A small multi-label image tagger, trained from scratch: arch vit, trained on regions of photos with short descriptions (Visual Genome).
Rows from block 3 of a small multi-label image tagger, named by matrix and row number. Rows with one number within an expert belong to one neuron, the router's apart. Each number is 500 + 40 x the weight over its row's rms, rounded and kept within 0 to 999. All counts start at 0. Numbers have three digits each.
Before each expert's rows are labels from the 100 images, of 14848, where the router gives the expert most weight on average: "top examples" is what is common among them; "place" is the part of the image that holds the peak. Only what is clearly more common there than usual is listed. The data: regions of photos with short descriptions (Visual Genome).
# router: router (model.blocks.3.mlp.router.weight, 16x256, trained with AdamW), inputs 128-255
# gate: expert gate (model.blocks.3.mlp.gate, 16x128x256), inputs 128-255
# up: expert up (model.blocks.3.mlp.up, 16x128x256), inputs 128-255
# down: expert down (model.blocks.3.mlp.down, 16x256x128, transposed), outputs 128-255

# expert 6
top examples: text has "shirt"
place: centre
router.6:481452485489528478457533496524496566477436501511474578533446499503520500491496568506529497515503535579462454533578404439437478544440603482568520480580473549511489482530528463598442449432490475550474552513468465609464511545444483566525455487421435537456486479491530505450580542531549448490492459451539518540548486505549519463485470532452562594490518506488504458461413489493558512511455
gate.0:483440478426472543478509500533534559501523506507543517527559514533448507447529455481467525518530531488416399540483476451545539587473471473506448415536504522549534567569490479459512486470477463473476516490518505504528432572488511490411453497488512552515593465516499527496480513516506458466537526477510529439499472572501564497512589546474482462489548504507355572508437524465436504579508
up.0:460448504441503574495530509523537504494519472505530483490550513552484499490538438477441483443538537507446423566508499497507536586442477492528470453515460506549451554536474470498460490490511461494469490482521522476519469576469503499447462556503493497529620453513536520491473493473545453483581550497494539431531482527454569460457528489474454463454560492491348510492503559491442468615506
down.0:506506406541564540544485467542518498510543460513460459514476423487505490526495545490511510568492478500471577458431452460433507439509457554437508522464509469535530450510505497546460489518522530484509517478478505578511570473553511478437410442452532508511464507526544535423504585525510500523514516408525449521467482524488519469517451534554447553481530513533556509477561523544455584505492
gate.1:500582518498485475543449445475513487473538587477415522467451532503448481551478499455527526518499535462538496503450547522543541539512552473543468505520492567493550517498511510520541484609524515500470575475465496518558512497454507516470545481425472494528447443569466575486510525529541486563503460519496550552532476512504504518490457489506457511413520574565474469474535456462526499448465
up.1:486415493500525513477527591496502507506498505519523484473495483521449513476577499490535428441551511513496473461509472476489489501496542574479499477545510465550424522508496589508508453528406501488461503492494511448470474446463501440488531510580492481430575518432524475546469510448445490445480504484524492530495481452500489554479457499593603460507500546408540502473530467496464443595510
down.1:501590507492607439532464479436529567460540506491487527503489513491504458557457531523476492446453526494512479514532499482517529457466446479510426558537454601541448473542529482526516492429544458518553525486531481488517506542515519478502464498522492441553529544552519523462516533495491526473492493501514452469477430506556422472551407473489450493484487538515489549501554462501438435423553
gate.2:505474440426455554502521628531488477450487541448473508466376500415521493508458439540484531513465502489497528423529538472530539552512502500544498495438536468458446510432424476519512469471465481457473452462499514499521472444480551532518536456525435447554514590519424421572494500495498503450420523521438534457410498497483527532470473466552563523485480491520497595504496435542481541538484
up.2:437474588485512584468454456510505513464458554479573507477508479515442499501467488494494509476575533516494439423529515482508493529559493468534467522506470497587480481529504513386439473499583557482503513520528508468550477508521483525486549525521501494467476477482490530559555414484424510506518505452487532465542486462497486520509525487486517508488460538490511512486516486507491479540436
down.2:466545506454538495468475516480506548479448470549548464573532471552547439521442479487466481498491544414477527513497524487548522478527518460497607565530488464478553489554473548502473524537529542503473523490425473557519461519489425498509405469395491465538479522536457502509498435564552508499481438495575610524514576466502501473433472502554482541512487551513528527512492501448540566477538
gate.3:473491483514526512564541575463464579550506465505481490551546501480474497463527428490511542533469473528491474508504532555493482488546439500478425456530552511470418496495439524527549460492552564525521527519535505492524455500523544516524492454485465531471486522509506565485545480586454528446571446501530527443508491405532431524546523515543507495390490492467564457567450453586454486465470
up.3:466483498472530492553533583494444569542495461485510519549590485454476484449532453490513496525479491543500465516513524514460488474525481494484426438516521526466405528521412517519542425501560557514538517547530497464519461517492546522472493464487482530443501512507509567488523465557435529483576455462552549478494497437528430493531560512526519497414488515448529470567470438550457481452458
down.3:536457542470426533471444560475552517443528513554493486562480493558472492502433490543545544427509530462487550452494559470509523462521487432448563558574528521548429515477481470514478454425498513558471394545466465492523482512533580488470506528576481474497542518509535459443477551540489452512567527494503461513563523487536481466466444413523521443476531466523471575437520468531488486450429
gate.4:467538537446537486506530499560494472512514473456480462468492523445563518487572547396466432503474489481523526467566418541510544555475460426461530493500461445526451518521522457554463490543521527529522519509502493486559560560522515467468482507457505500401513506397449455541509537421542529487522479510495568492538473442451489585531506504443578547537533479531512567459452523578470524510500
up.4:528544489525469520454518518447537505511453507558482558513552472560477528578465499515509547470578511586489424511514536486527438441524565552516413517582525515511505508515539540481536505489496534453523521536513516545481427479436569518591529513505455475520516556552499514490447455557450473478506505508510412547518534598547434461529470495476456454485510496524533433513588541543484415523460
down.4:530495424447465484518474472496465485430553458478479451518490505478435519523429478466537508520449510546480505543424540478409520520514498516466468504528504449454458560530457494493486420464447490546522462538545485463485455477492492525506459603526542520499482445507491574495525571551519501532454640466541564471551478536496504442524483485466407442573478532526462485433518533504516506475374
gate.5:491445526541413514472572510511497546548473440582516451560573479551497507483433530509491385546491477457526475488479511488503518546514483473450522502494466509476542522550479477523509545499518507524489484466516468548517515493542467480484511434492489498377524508500480518534524542440444498506586489467413502455543434566472486538520526524504468532554488423454479485488512535548541536575548
up.5:532537493451556500523407477489501417447510547441478500474420510463497490551543479469504580486470520525481546538540483496508454437534520514536497497493516518546503472437529541447494449512459470482515497522518531469497471524478521492496531568530508523611473482499496499497460433541514519530448529470563491525462544436497503473482449532494504417452517591551532522537457425439416464433456
down.5:466463511580543503488462533518460559520478560507510502514530518535454493506487454577570491472446474530565461477527440456500492518496525462489505498522493555572488485482490557521498451381471475606439552426465529499521567452526451523487535531541516543439516535440501533468523544504507492474541513432516512480562432420470477474507501536521505557517434507523466503483559461495551527483483
gate.6:449522504429482489509575441471500529481483414443586486500475408558500512487548425549486455518576504512541518465495568471515515463563518516483504530473543458530524472498453457495497524606534570539452456483497470510521495473536483564457473480508422571490480447582565460534508472497527486500580457485583525511529511444495458592468541385497535462518513489512518591523474556574526482451517
up.6:540442524551460530516461512546478494527536553551445491495533588475503453510478531468503532493419480474458487552548424529446508557457437486496520476507457533504458520499554583504530456446437479457551539520456514453511504529440537442554504533490563418506493505444440555452518540512449512509470548541407502446494495542462526447555464610522513547469519543492505451493537432440510511540457
down.6:507532480539493559557567500569520555466524481469527557480451524550526545513485452470489478416514472488527493548556480553526518504393448486474540439428568483522484474452480445447539501489506478562463513515562528421498571461509511571396516534550519463499532458547567445494511516488475483530463485569515462552520533478547525515579562492543542553538482464487474486509502496506524493531512
gate.7:450512473497522473517537503581501468476422490532516556568493479526551539459540523486414633513410459467499517569468464569530523485492419480444591506488502508552470496522458495566492473512466512500560485449501436437500480560562499514460526551452490507522534468600488505471489515504543550483515534523556515468479492550524468454503525535532525469540473523491535533504492482538467461455477
up.7:529551503504579518385455525459529576522525518494460493513558455441500410535489467453467484509528534459515567430486439448560492490514562520528465541484479519476521435465491507422494542497518504534479501510525527512483496485463450484506500455457500495521456538473467446556449486463454522558502441492454514479533450511483480538438519528429484594526552489557510497458489528531526507564577
down.7:501452533470508469522557489511483489471504494535570438442489534575515535546466490527512443520496528503557498465481556440523524428527519482497476489397518464539495512562437462565458430491552453461544479501440512509535414519474447501538467472472486490477567537479453458497473421522484518523510580506529513476475424469514524516533568544440425461449532496482529423497514566472484532551457

# expert 0
top examples: text has "white"
place: centre; bottom centre
router.0:463415483507453512468506444494462495567500543485509492497546479499508436562459419519509402475435535511473486493528460526526450555462481596463509495491448527547485504575536514564488505542466541408570561514433473501511530571515506512484521459501537473480483508496521488465525452408503445476516482555496520519479433545466477506474593431505570493492462603551492474539468512497473509483456
gate.0:524544583506473478527472485366456532472547525514436504510561558588516531514502475471434500536447481434523525471450544490475466560506510517499525516474512498481536551499525516563481549442518560503457570508511505456469500452433533521434510574580485561459540533549487501476507530505517467507456541540532430482493484600498454507518543553544552511475416548540538533426503531482503530550480
up.0:472464412501502519471523510648517485546448460478558516493444446424492466478495514526540511457549520576467472513547416498542529440489509464494450491537500497523469458503480484442527452568525436496520436490500511545551498558557479487562507447438515435536448469459514472523511485492493502497546475463460561507476508380513546489472443447453455491535582466439476479550505480536487448468508
down.0:505533522517580446548527506457446462546517576461503499443414570528535509487514528485439480562516541515505476411526517424487521594505505470515509477512480534529482451478521462451487518465556466479568574581493471540512529482537501543520529485528517530484500509512412503552579509494449521446462488564506495574588449524495476441482530477469492463533485552517501472459475509509524505498559
gate.1:511510516477492476536417542498514562484481464470491545497484497484491512458474480551526555372502503451549467463486469434527544483562471516462481500468447511565517476502483464467469594494509497481501472462535500515439579537522511514530404511507496502496517570545513495479547476528499531522432454535514478577450536532502560558486515426487467528454505473577452534536473419541490502513487
up.1:478516468556506490480516519506525540444520557589488520565482500440550539480426408539465449558496467502460515496613591559492553519484532571443495520551521568545468544393507501577453498540542502459551555501498471490467512469462422456526487537523439441516494540474423535515478535490505486497505465448507459481563546539489509505471490461526515506492457471426513547436480512510449533455480
down.1:552398544500574478462506486530563479452560473572482460517498543487519574506508482412483584601561500473586503447510478499547468508438503516454504492506544540456521538552494442491484481462510519514421509569522507481477438520442446518480578478453533552523466436477569434495457492519492532458457527500509418528517528527485565483501388499493460558502512492503516501506442453446466478483549
gate.2:477544499520537453442463566466500487523461519452513463531520479476467536437523485527515516516523459496466447494507523525465494448570497532490558469515388469492447490458374487516521494502508578481495508481523454596490489468498522530546546491455471488535456524482435408505506534531453470525532536474463501520530475509492476481536535451523452514517501544475474466525503462556513523540587
up.2:503558499460509512407498517465480452471477499456469521501443493460552552531536526477557546553466539508540498496502548460465467515496584559481508491521501523500460464412457459556553498489519544458501562517541493501493495503471533516570496438464532478527467480435471426524372477478486564472521564496453469509506571495511510466535523501499417461513508543549513546484448527601451524494525
down.2:521513476516502498440496416522560463447410661547522526521487497556537486467500470468460546467488418443500488478541459507481547502488493503524460511474550480519463451519489535474541560408531550491474507459489466439386557564525494513501495514536531497448496573511418447514483473499515581479454531474467485497499499504520435526463545488484514505484482559503494472401509561517520478482542
gate.3:468523533523443499520464467539518501437555502436585572521487499568555509519468520457516499474412511554540472549485549524386469464559514471493399510483483503443472476517440481502548465460476508462470510544512544493533490507518457414501515453470447565433464520478477559464453470500482574484536490556448549459541595536486558474508536490503515500507520483488439490419476529511527552514563
up.3:419510540443427461504420482467508525504494528453523462521447485499534531468513564488537521481501504511475475440536422483499427538502487474478482561415570498502540468517479471518634541483504508510509478499556571482498490508453583475578471507537436503440491523444488520505455577522514519472490474480549524493533538532504519558474501498524503410523492515476447483491434492479524482465567
down.3:571453547505523589536565560401531514491490501511486556454539463529474415502496507480447546503493427460470546493518503532540470458431474539508450455455480484531452546472575464451490571488468439493471501465457487519592469517510517560438473456518497546498500463493426537453487571456467499450547510523473516499428515502496496559519577474479539519471501524548515525535553499446458472570455
gate.4:554480546457526539499555510573497487480453454485479518574479513555487504497540546522499475473488462515535448464504423511459491436438419520473435554406479548502558508461440452478422513544516470502443489521466508596474418461480462523546470468447465534568462505463533513551523465451519469480479544420532514515528472501554513528405440497523511534514437479563516491437525559455553511525523
up.4:442588487518463598527433585471574490487464507502477554506526506574551471510477482476475479485495496516552488555500526481481523481523508492554533447501529474462471499533534463489437520472464570471449519583509462549442564523528573508477475507538475523387599485441385511483493515521510503515536474519453434546498506496457543452477545471466540476495514514409524511478516483462496513461486
down.4:526534460541447502537480530506478520450464454502502500514485497517518451519474502568499508518537481548573530500509471518563468518504512477495538450508562533497485479480560470521498450553524463437513515479499528495482465538463484534560513489454533454572466496543476467483477512488586509543518438469436525522483538363514462539471452525514448541539427463539528476481467387554427408540480
gate.5:484523541548504506469527523514573574506492543471418460516486392477473576542542501457498460473531496473513493473509452488559580486432507509507429488459537564484475559452509465503480488529558514487472476463460489509503513521503549518518503467442523484490445461512438485476474487474476484485530537505481524484418516495555634460480457483579475440485472533513534438535528464527550541481472
up.5:546502458444499465479430527497443435523483531477508484504546593538489466499540510487530578556529508518495477516548533564450446503544491510508511495486448464545558434567486510439494504440458459529562628481507473516515468408516405485478497539538470513566497529537534548509490506514515453508472428455489484518596469502436376524596521479496519508512493467502472507475432529494495517491531
down.5:472448527503521468442469446515535488507550613499439534511551554434508532483486447536516508484536472469494573463520539447544432486429516517539426523545574465425466516516526523421587464504510463476446488522503481490461504549496525544508481493502512569542545482530442482544401436462471509489468508529484490523493536495521520467454456541470531474532575518506458470530525447538465522476501
gate.6:512523574518489472449581530510488562539473500450450450535495543530534459446473464531506522461494483522516535427519488517500499443526543511537496586532489475558559471482521532475463474458488454525540591458454526502429455458481443520498436554470547567502536473521567556431500490517515456470508498470516522487488556525552483525503465523537503474567584492438499514485534504514442493518520
up.6:484432516464438520467468490486539555526448502551490551486471562439543513508534558467521506511491534431510525561445493444482426453500532463496477530517446430551529528572551486540496509407542493516520522496520560531528516422533495458474497430524496495495510402494578513489507456497490481552554476395500542479448490489551538506537488474548514496505569525533398505464463540434461533549491
down.6:495479539475566500495466483522513514506534472554502545520476530443549480499448528542500568499496497475494497456547533482474465535548430509457539509469507431507459442556548501440446427509487529549517544559475496451450465494426494536480480489500531474506527541465567490502514559550502489498554530467544503472429475467525429536451494479429452502537543549494461557450444385519431450403478
gate.7:510503454486467473573535570503485570547518500457488440513538474513518426436489506485429479444564430509516457474523483460527512568510509493490517537541532505480527457531555427487497522456458447492495526478499534528512522449449530506450523453499515522561532491553536510494465537517464465521426533416492458482529444470518431509488482566520519558456420549569507577390534488504520468499485
up.7:481495553506529527437449429491511434455476506543525564479461528483478576563509496506561520562444570496494543538480525541478493437491492504513484458467480488509478546468442570513511478551538547504512478512503451480487480550539480498550472545511491471442462505438461492507530476494530539479585473577517541524471556530481566487518525438485476444550573454431492432613466505498491530495513
down.7:497505539437492460453443475524598562427538458478464460481531497519515514436407496509535564514532526501606500559501531529479485526497500507438469541503513498457510506522538493501527451430552476561469449456521439406483529441452493521465511516541541471459591517520480503601523571485511474539484522535447516557522472455573474467482456545577519495472523547496468492519458471530458476444512

# expert 12
top examples: text has "red"
place: top left; top right
router.12:508476458466386590432522478498495539512565518447559488512464552455486586544460488456514528430486538541453482466444469514514443481491446485444584526550444439509495578563481503517499532523439521472512539453468473459513515524491494509501553504637473483414441500438504479499564469508435498445511522503505499564469430511540552507506543492490498459508519597480521499517450439497460566502470
gate.0:498455450493496490506582493423543468437525499507536436599508456514501564456538495578444493490522448450514434541437493498567525534475544500543584548463550464518482493515452496534471496466464546423497444554468476473519488469449466539546465475488438523460497445496514502529467541521488451444535529476414498448504505466474541511470511497565589509574539443502503407429474492477486490501471
up.0:535523471526495499449503523525485488560442480549443554434437551509472502481416562462509504520479492502454505477495530488537527495539467470569423463558444487525493505505505526500566506481539493564549563480568522544539484513522582501508517527495571565565507540500509437474517448478559553486482516541497523547459453514470505511484504443491394551529492545474505563607478425514477520492504
down.0:519538588464552511489490469468483453519573466545621516472533485556530487419559505499512562504509493477544540566437568493505531501512549580502578499438496519486504500527550525489472464469465448464580528518500475496508469536484539550575496456547469565502478552433561534485541540514536450472520440520497458510482536485544520465492445467469486473534517508510464542450456505479510510513471
gate.1:505450488469536484554552489453508499444544464518504528481499500520478531489528481495501483525484512515538528416505436455559470534552489525552444482472490558483552568500528439480565437507468528495451454408468522544498396446564479514507487488495465449454467458489436485502487449518454518527448490542524445464523502484455426522474520524524426508498496531477418499537492506563456466505449
up.1:446550529585489493371462463462578557483442471515517488463472516514489468502462506550473539539484460459447414522454536554509523531580500493500567427571531459459522423490502497475437619545511409444491562535534495511526513523456484511478540500535541558453506451480480476457503501496523499516481436506507537423506487513481515482454453449508457518541466502488482508527464530431548491536493
down.1:508470507493573542488417540505486543493428513528478525528468529487542490474516508465528467449503543467455419491562496500484514409455560481546495521479603493480540570524518519527457433487515564476550462484497485559463507490438486436552490448462465488442599453471469539523537492461424510517475530436590467455517505440515495515440554500529532524418525540435537477447526521482470515447493
gate.2:557550522482514481481499545519513525531530510488458480436472438425473462452516446458537465511490542468555560518449456533438489453502533540525607406523535431495489540512420529537445488418453542476434549522496516489468542497560506502487522560561494549454495493569527557475495556561498525481506519493478561509537590530499570573457524436416537453515530463506543624509524556442527482466499
up.2:458481499496480495522495511515491503560525438462506524452505446593507557564486526532576417562505528453500452539526522518413462446513594499540551523561388461526523486497458564494480555457493454520450526546516451483476509506558458459486410576548541540533525486538517502513525420416463483563511465550541522444489510481468502485518540480486465452492436445530535486532485492472523447560498
down.2:522559466462426529507524523503541500529483473525361538535526491477506584462494451499503560513554428528509488482475527490483506554507541507512483488570485500491515552448522508505436497551510536473607505477473548486489528505454525554540530486502573451553462567479439530497474494540441451505486455427489497410532486476478506553499570523519545532498464464567520539503450438454488480481524
gate.3:388517524505453498451552563513506403486424539546493524512555494465478510499490461553451435487519484569473564467465546508532530429475501498469463520459550494438443482454489501497478405518469453499500507503516554519485443478623485478430461502468507508581507502517448484547488509479523481501484474445469485497477480422492506576482430557509509467477515510522558456465532438508517513526545
up.3:390453447513488522451594543588500492505458498522510514523510498495477537504513467572446486470522465531493551507414496506526477474507536563483473512443510502469508534448518514411505435500504508478485476433495489624462499578534478427448398529549484478544424459519492494593455538440457487562520418476482504511453502493481503566499456492467489461535458482551543498536485472473486500538481
down.3:462500461528527483512491488429558499450512512485447494476501478534509564528501564473498551486578450449532520452503471487520486492457491375534471426529395490519563491518578431478573521509494510525482449508505537466494437488494527523538492475517490487449472611478483560475586495520536456513499565453502505517482457596523509534516570454530478522456525453505459542487501472534587509495515
gate.4:581459487509524468477508496563376504557522520511488528540540475439473575498490477438554473456522490466523581557496486520516416515471496551542435505488525535536476477495513497550538492476536547480544544459458519497526523476463461419487523488521448520521563495509504502531544495500501568447542483525410471423500562545481504444431524506507463554503490503428471525478445502538558516453496
up.4:446560456460473582494483480473579478501458475491494478490548484529478433484517477503497528486475470498481437488543498456554533407549555412431561482511412494486518529580546489480463473494411419529498525497491505524411492544468500528549478512454611511468475524517473465519525530479479421545445467546541492512492449476502424502532488568527515432513501472519543481522549490496485468529562
down.4:504454532498515467444465529482460481487465394542460509499566518496521511498502427457479534411478457408532478481449465501458519528460546516507532468636410500456493590480503539492535483450528525580577507552448560474501462514536386497520558549500554564505487529534553594586545479442450506484517474495499556472536471458533575465529492531528559459455514510393506527502529448458496532521486
gate.5:513542491482479477441591507460435488547451473514511482531467523542528468517539450505483536494465493472531540452497361500505507501464522482488479537423467499546486507484521489573554483477485546566468519429462429447448481494531526493460473539528495483539430550511546522487516533409493511468505484439428471516490531536524446584492506576502438510501508469485431481543523481593480476485569
up.5:526491539583509529476497536527541562511564493553496480545548464529473501518447475472486529490570471505493469567519558538497458514496468527504492481595484482465485534518492507535453579511519426463519455498533510527523419491442526505502576517463461499438549476490541502546448486554487499497530541533549535485502519508478526468543550489428511475495491522522537512472514452397578469481491
down.5:500444407441464524506504496518597477507575495562394522518493504552494494433505506592447495453513546499467474544534487481478465533579472478478532577450542566489505458492512492491445472460491527362506441525564448481441498469516444483489457479521528481488491562469545573510490502464501508407454503469536450439524504515550456459480575504559456553540450485519461490449596549528531543465487
gate.6:509523478471521495524505457377498462468538507554436443446526536548546567544466514516491516462503422478477562480496474528536474438494516509476573540518581485479526482532504540558480494573480505493524395524530511516500455511535531566521477537504535527482503501501449583483531482551489552526515587568494470452485488494493448503584605467490509553480547509473460510462523526510483441487480
up.6:552507596498498504525501458491503465479587492550413394479509498444508544495526453547518509500491492487620474455466463490493466509532468577476562531508484541457553493495502469561550500592554492502458510586442492539494519482489534497480547483479484515463530439495558550499437521462511561496466450507561432432482542479513515508533421509437430450352510413460477468466519504490481449481525
down.6:500576490583427539543455531469531528521505451441498433523466576549501536496450470515490491454435473533504451475462513423502501468486473454491490469504539539481535475430462491542540549461505442480490453462497465493548498421509483497554491648566525471440426488460482527502438509498450515544452493494533513423502521489499477472510487558493562468521559533563429459526531516468512543518480
gate.7:505526506522437540514501495447458485590450513439462462493515490543407497446528543470471511500507482577505503483495507497502556504495526494514452506541587547532460479490497556497581410452534488510517529470446483430511457440470492450575524517416450446532494445626486514555534501436467454487494519545491518521417528491452541465482490531533475546523499470578545519454495534493468378505526
up.7:426530493529521576446517501533525493474425469572528548450533445488566430483559476526540472498517504462539461431470470486449471504520459488479457571583553503545470475501464527520539584499538516456497512455472452492451525483465486489588523417438499446508478500583454545555451468451503455495460538567527506501453528447470490496557512469501524471501498526494541537529429483512464592510492
down.7:510497483566510512488405507521538534490488578482530496497519498490513438467512449547533437423604609565477536538467462573485462459565524516454548461504511528485533450486530455506461520488492442499466455452439519535577488512504457476451460427584556529539488480472475395516508433496437503548520554562472515428558465507491462502557487537537477521475506477525503454465475455410469556518528

# expert 9
top examples: text has "elephant"
place: top centre
router.9:544490467540553539508451472490484474541492480564549455480531473463526514449450497568499554550441515518493427512479456526473440478511548576474492538498486543434500509505562530504558541504487473517482496488553448507508488466499493485529474555485432503466516407616478535488504516480493428468450493481483479487466510517512451515458444493496503480489486506435471509544488450422501526480566
gate.0:526446534603496515549476468511451457478527488539520555498463509562518473532542466456513573517508489516550513437574479483407504481555452491588522492462569472467511586465570509575512524426570494580488443527560410515548430530527510480486491394419490541545413450480465560586506495566520496467505510520500516539510530535527514535481578470484517549529549521460449444462526434541508467507489
up.0:489530555464465537497531412512501560464532429500427464544500529513488573531448547519477446514495515485565482445462530499507528470516526482470489564476574508452472529480526493437443507502443446587521474477546497450503479570490556485470517509509551484498572538494525554448463546473531519463494419496512488447509534447456494458556445506528507460486454485471549537517510522437570512458482
down.0:597535497481499531425497496478504555489535446555463460494513520511479487506513537493430537549541485538506468566542457506482538470519488461509461515553499550510472507494433452469540464464458490496456535496478502513556499514397571542512495507409534480521472459552526474547464443464500577512489458437474497585497535452517461459508453546520541593460600513484496521488518509491550512461515
gate.1:506462470514456520504423560601478529445518505457468491463510559484463457505452534539549508452573502539453553581431477433493497548446398517513491453514417505524520532522428453483551497407468482460472490478504527550555479467478596519508567534507533488471457432474630536481469553512460507471582548501506485562523528512497465476506530501545601532474459497533531509482538477459495532501472
up.1:553474546493551560500499441475549463521465498468531533500503521518549504542541487457448493460467519431441460475533456513457451431524469423483542484514506434499473421525564497443464504571519380527552503482550515485443512513501476504487464448518504578519482457469478482430531446452527505487530504493547505498467494531422546554543473445499468501529460539496495536489434576499431428443454
down.1:392490528492470507440467495508593470563531476510468491486518449552502502507541480520437450520563547516525512479539488496493512509450492539474489560483522465492462469441475445537524506479489566466445486526526588487561532549598550527608520497528524437417524541511546526557493541561409488429483502501541477500435534493443489492521529502538525557480587517451465528482515524484549470580504
gate.2:451495504495525491528539460535524488508456502521432476528489531562629539463532506554567516494468511531515554517498442531415501538523474494450527534515463502422465511529534553481437563497457438549546464471469496488584479526568511516496590436516485465438565505449489533493526519497508503445535504557449496503452552503486479549655551479537516545418547472534520488471509473443503601472471
up.2:536506474542473546485474543473464481474565494485525471493508449417355476529454498458424513509549495483452469486480548462577513475475521507548468485478535489579535512469482474539584428484544534444487520515537522491431516499446467485547426561512508533560469487513518473496454472502505490555484504462584496481558467508513532476357447518468497451562455509500474493522486494536476398513543
down.2:514510541551445526493559424429510499489487509506519477436452575478535526541565446524540496404512473505508509527403451463493468560505447430490469539432485535497483494536513496514440452521459597531436495518494484449488532556463440554497526510475521525555514441502505476449509513508486488486482524579508480418508524481473538476563517440531473495389533480521442500497524500545551501554535
gate.3:476485458492487501539435467532490534536500555524530498567537530444504491536486481486486446508522450540432477533452486521541455481489490558586451507465487486418471498495507534518578476475495512546516499494420537494524481532512530502490508548500527525525462561595502481488470533527469517508510476472524482542568552459540511467531501471424600527526506476454470488586489513469518490509505
up.3:528496555565553488512478541475477464492542476501517487462478460561455477509498430535449519463557447540503490482531526493497605568568526493468538538453421499505461538519487489503478485570493552445463540501460545534484463460465470511503550519488516531588549502498462520487553490518473468520553460507478509532517418541462457494492492529528493495490538575601476528442458458516487432544422
down.3:463445474562485494520523538460530514426458591487501490457577532462525532504444540419511491514496506443448511467470469437520502484450527492503508544504485481453475455557486479586461540474493481484418468530487525469533520545519496502513461540494457457541540518436435410458439512520493528519437475506448487519560520498563499455446472502519487525450446422495520490494512529521509467398507
gate.4:473531431455451436568511513497487471474489490537432468475529535472529503460445485415520504431482478502521424509467549513447519448522536504495477524487449492513472519551419570554464510458570580437428538505452465540560506493496587525575546517455540502503513536495540542440530487506499504472469485490471476478531597508496476512481490507468564616509545514474542440500574539514472466545501
up.4:493412514424592537437465502527515501474547517465516437513462472532549587482505458473531492541578519475521512480510443449541486545498438568547506467456420486469493461493507400442479483486484451525523505485499548453454472494480501514458502515548513520501478487491569461534434556474486522473491451541503465560469481461555513494491529458502475523521504449538465514450472475420575499574560
down.4:549578431438487475458447431471522441551500494582511495513542516524439514526540470507518510511587522444534497520500505470527523513527468509459501445538451434511535514467485501515505489477531530390461490529476472566448509607480536500556502454525515469538493505557522552521620516531456539486465472512487458463473536523462532511539544516513454523472495475496427546503487522580530485512516
gate.5:537579492457485549475482486508515470506461466470461571473486515498508542432490499458484511551469574520510508487456555588488637501491588507599490472517574444498450493522405557550455559477457513476439487506539495424430450457507608564530471475532466537527492475516443457509548529542507478578494509548453517510543500456479490491557464497488481475536507476453534511464486485453465541467492
up.5:496587490548514503479492461545503515470510429583521492492519529550490491425460517483471553506467535522470470525476583498518596450516511541606500407467505538517480517546470511504463516518487499490471501493592448441552458488489554552529517530586468431545521531485493501486487518550510552547491541553517505444465488491528553459485500521502501406552541485472433480464499460504533525438499
down.5:495530480446555461482505415467561509480527544525512425486531537468553482462493543554547484478492490499479496489523505456475496495543450500466480554497450422457506529541426483509519515448612476514537497489566499536474551525485432444536569494562450497403548532490483505466484519575518481494478567477540501461340454505518497456447497527469531475533478436545514464517497549497401491438448
gate.6:526459526439541537520529551483520502503500538495439542439544530550427579431556495508449530469464538487443538523486564502569431494434502483455442541462471500521473488455388453566533412560524480533474526513493558404490468515502532510550509578445587545487518520409486488545488571512467496419523430483487511538489491510502475498490551458499535457436494500557541489498434503517435519496639
up.6:493480468443611534430519536494452493568491568539495448539516500465469582410530511497438509439572511489468560503460554497519434472505453498425443552479478562577457498490436419495568557483469487488488471479486581504506496504476513496584438573481550539431545555385550426531461494568483428451586510530508552488555495513550474454514493441539524464463498541552516493511471486483475527498568
down.6:444513498470505503431490489510540518537546459472489462477479560510539510428502502565522498504474495535523515595491473444461528514505446462513550514465470581479614639490545459438450516438492465512550481456482457499486509531529508526508450416551550497487465457532482490471568484539464452579521512484500488485486471540485457507485547491545485503534524484506517551467540503472535445536484
gate.7:477476499528462520441557533499511488435578514552452518487507493485521546494479521488528513520524508446499543489556591458507444467489378468523468527496539483416479513501519438498530523501464533473544528485525475491533464554476440522490454460527398524515510515483437472451531452534515446480439492461500514525560451488510423467529459451463574541575542493500559406450531510539485540493454
up.7:496505501465471514420529515494550484468561498547429563465502516501528509446482455528523525568549538461474489463531547512499512506499429419477457515475512487415463445429494478550528512564399516511545553498560516476496516581501439512517468488505462496536478469501451481436496419528510485548429503425501566566517475547511436490523500463534503537581546517489566442469493497527489561523454
down.7:463473488482582526506479521525529503511421552473546508505497481491506544460440575440519519525479473486502539507511492410510507457489562501556508439466489496478470509465514492430533588506558371475546482550535479493480519487523491425493480433461508521453508409475477489530491493507444492475533564489486505481497497489490495510449446456518649502534594395459502497462465490449533456541505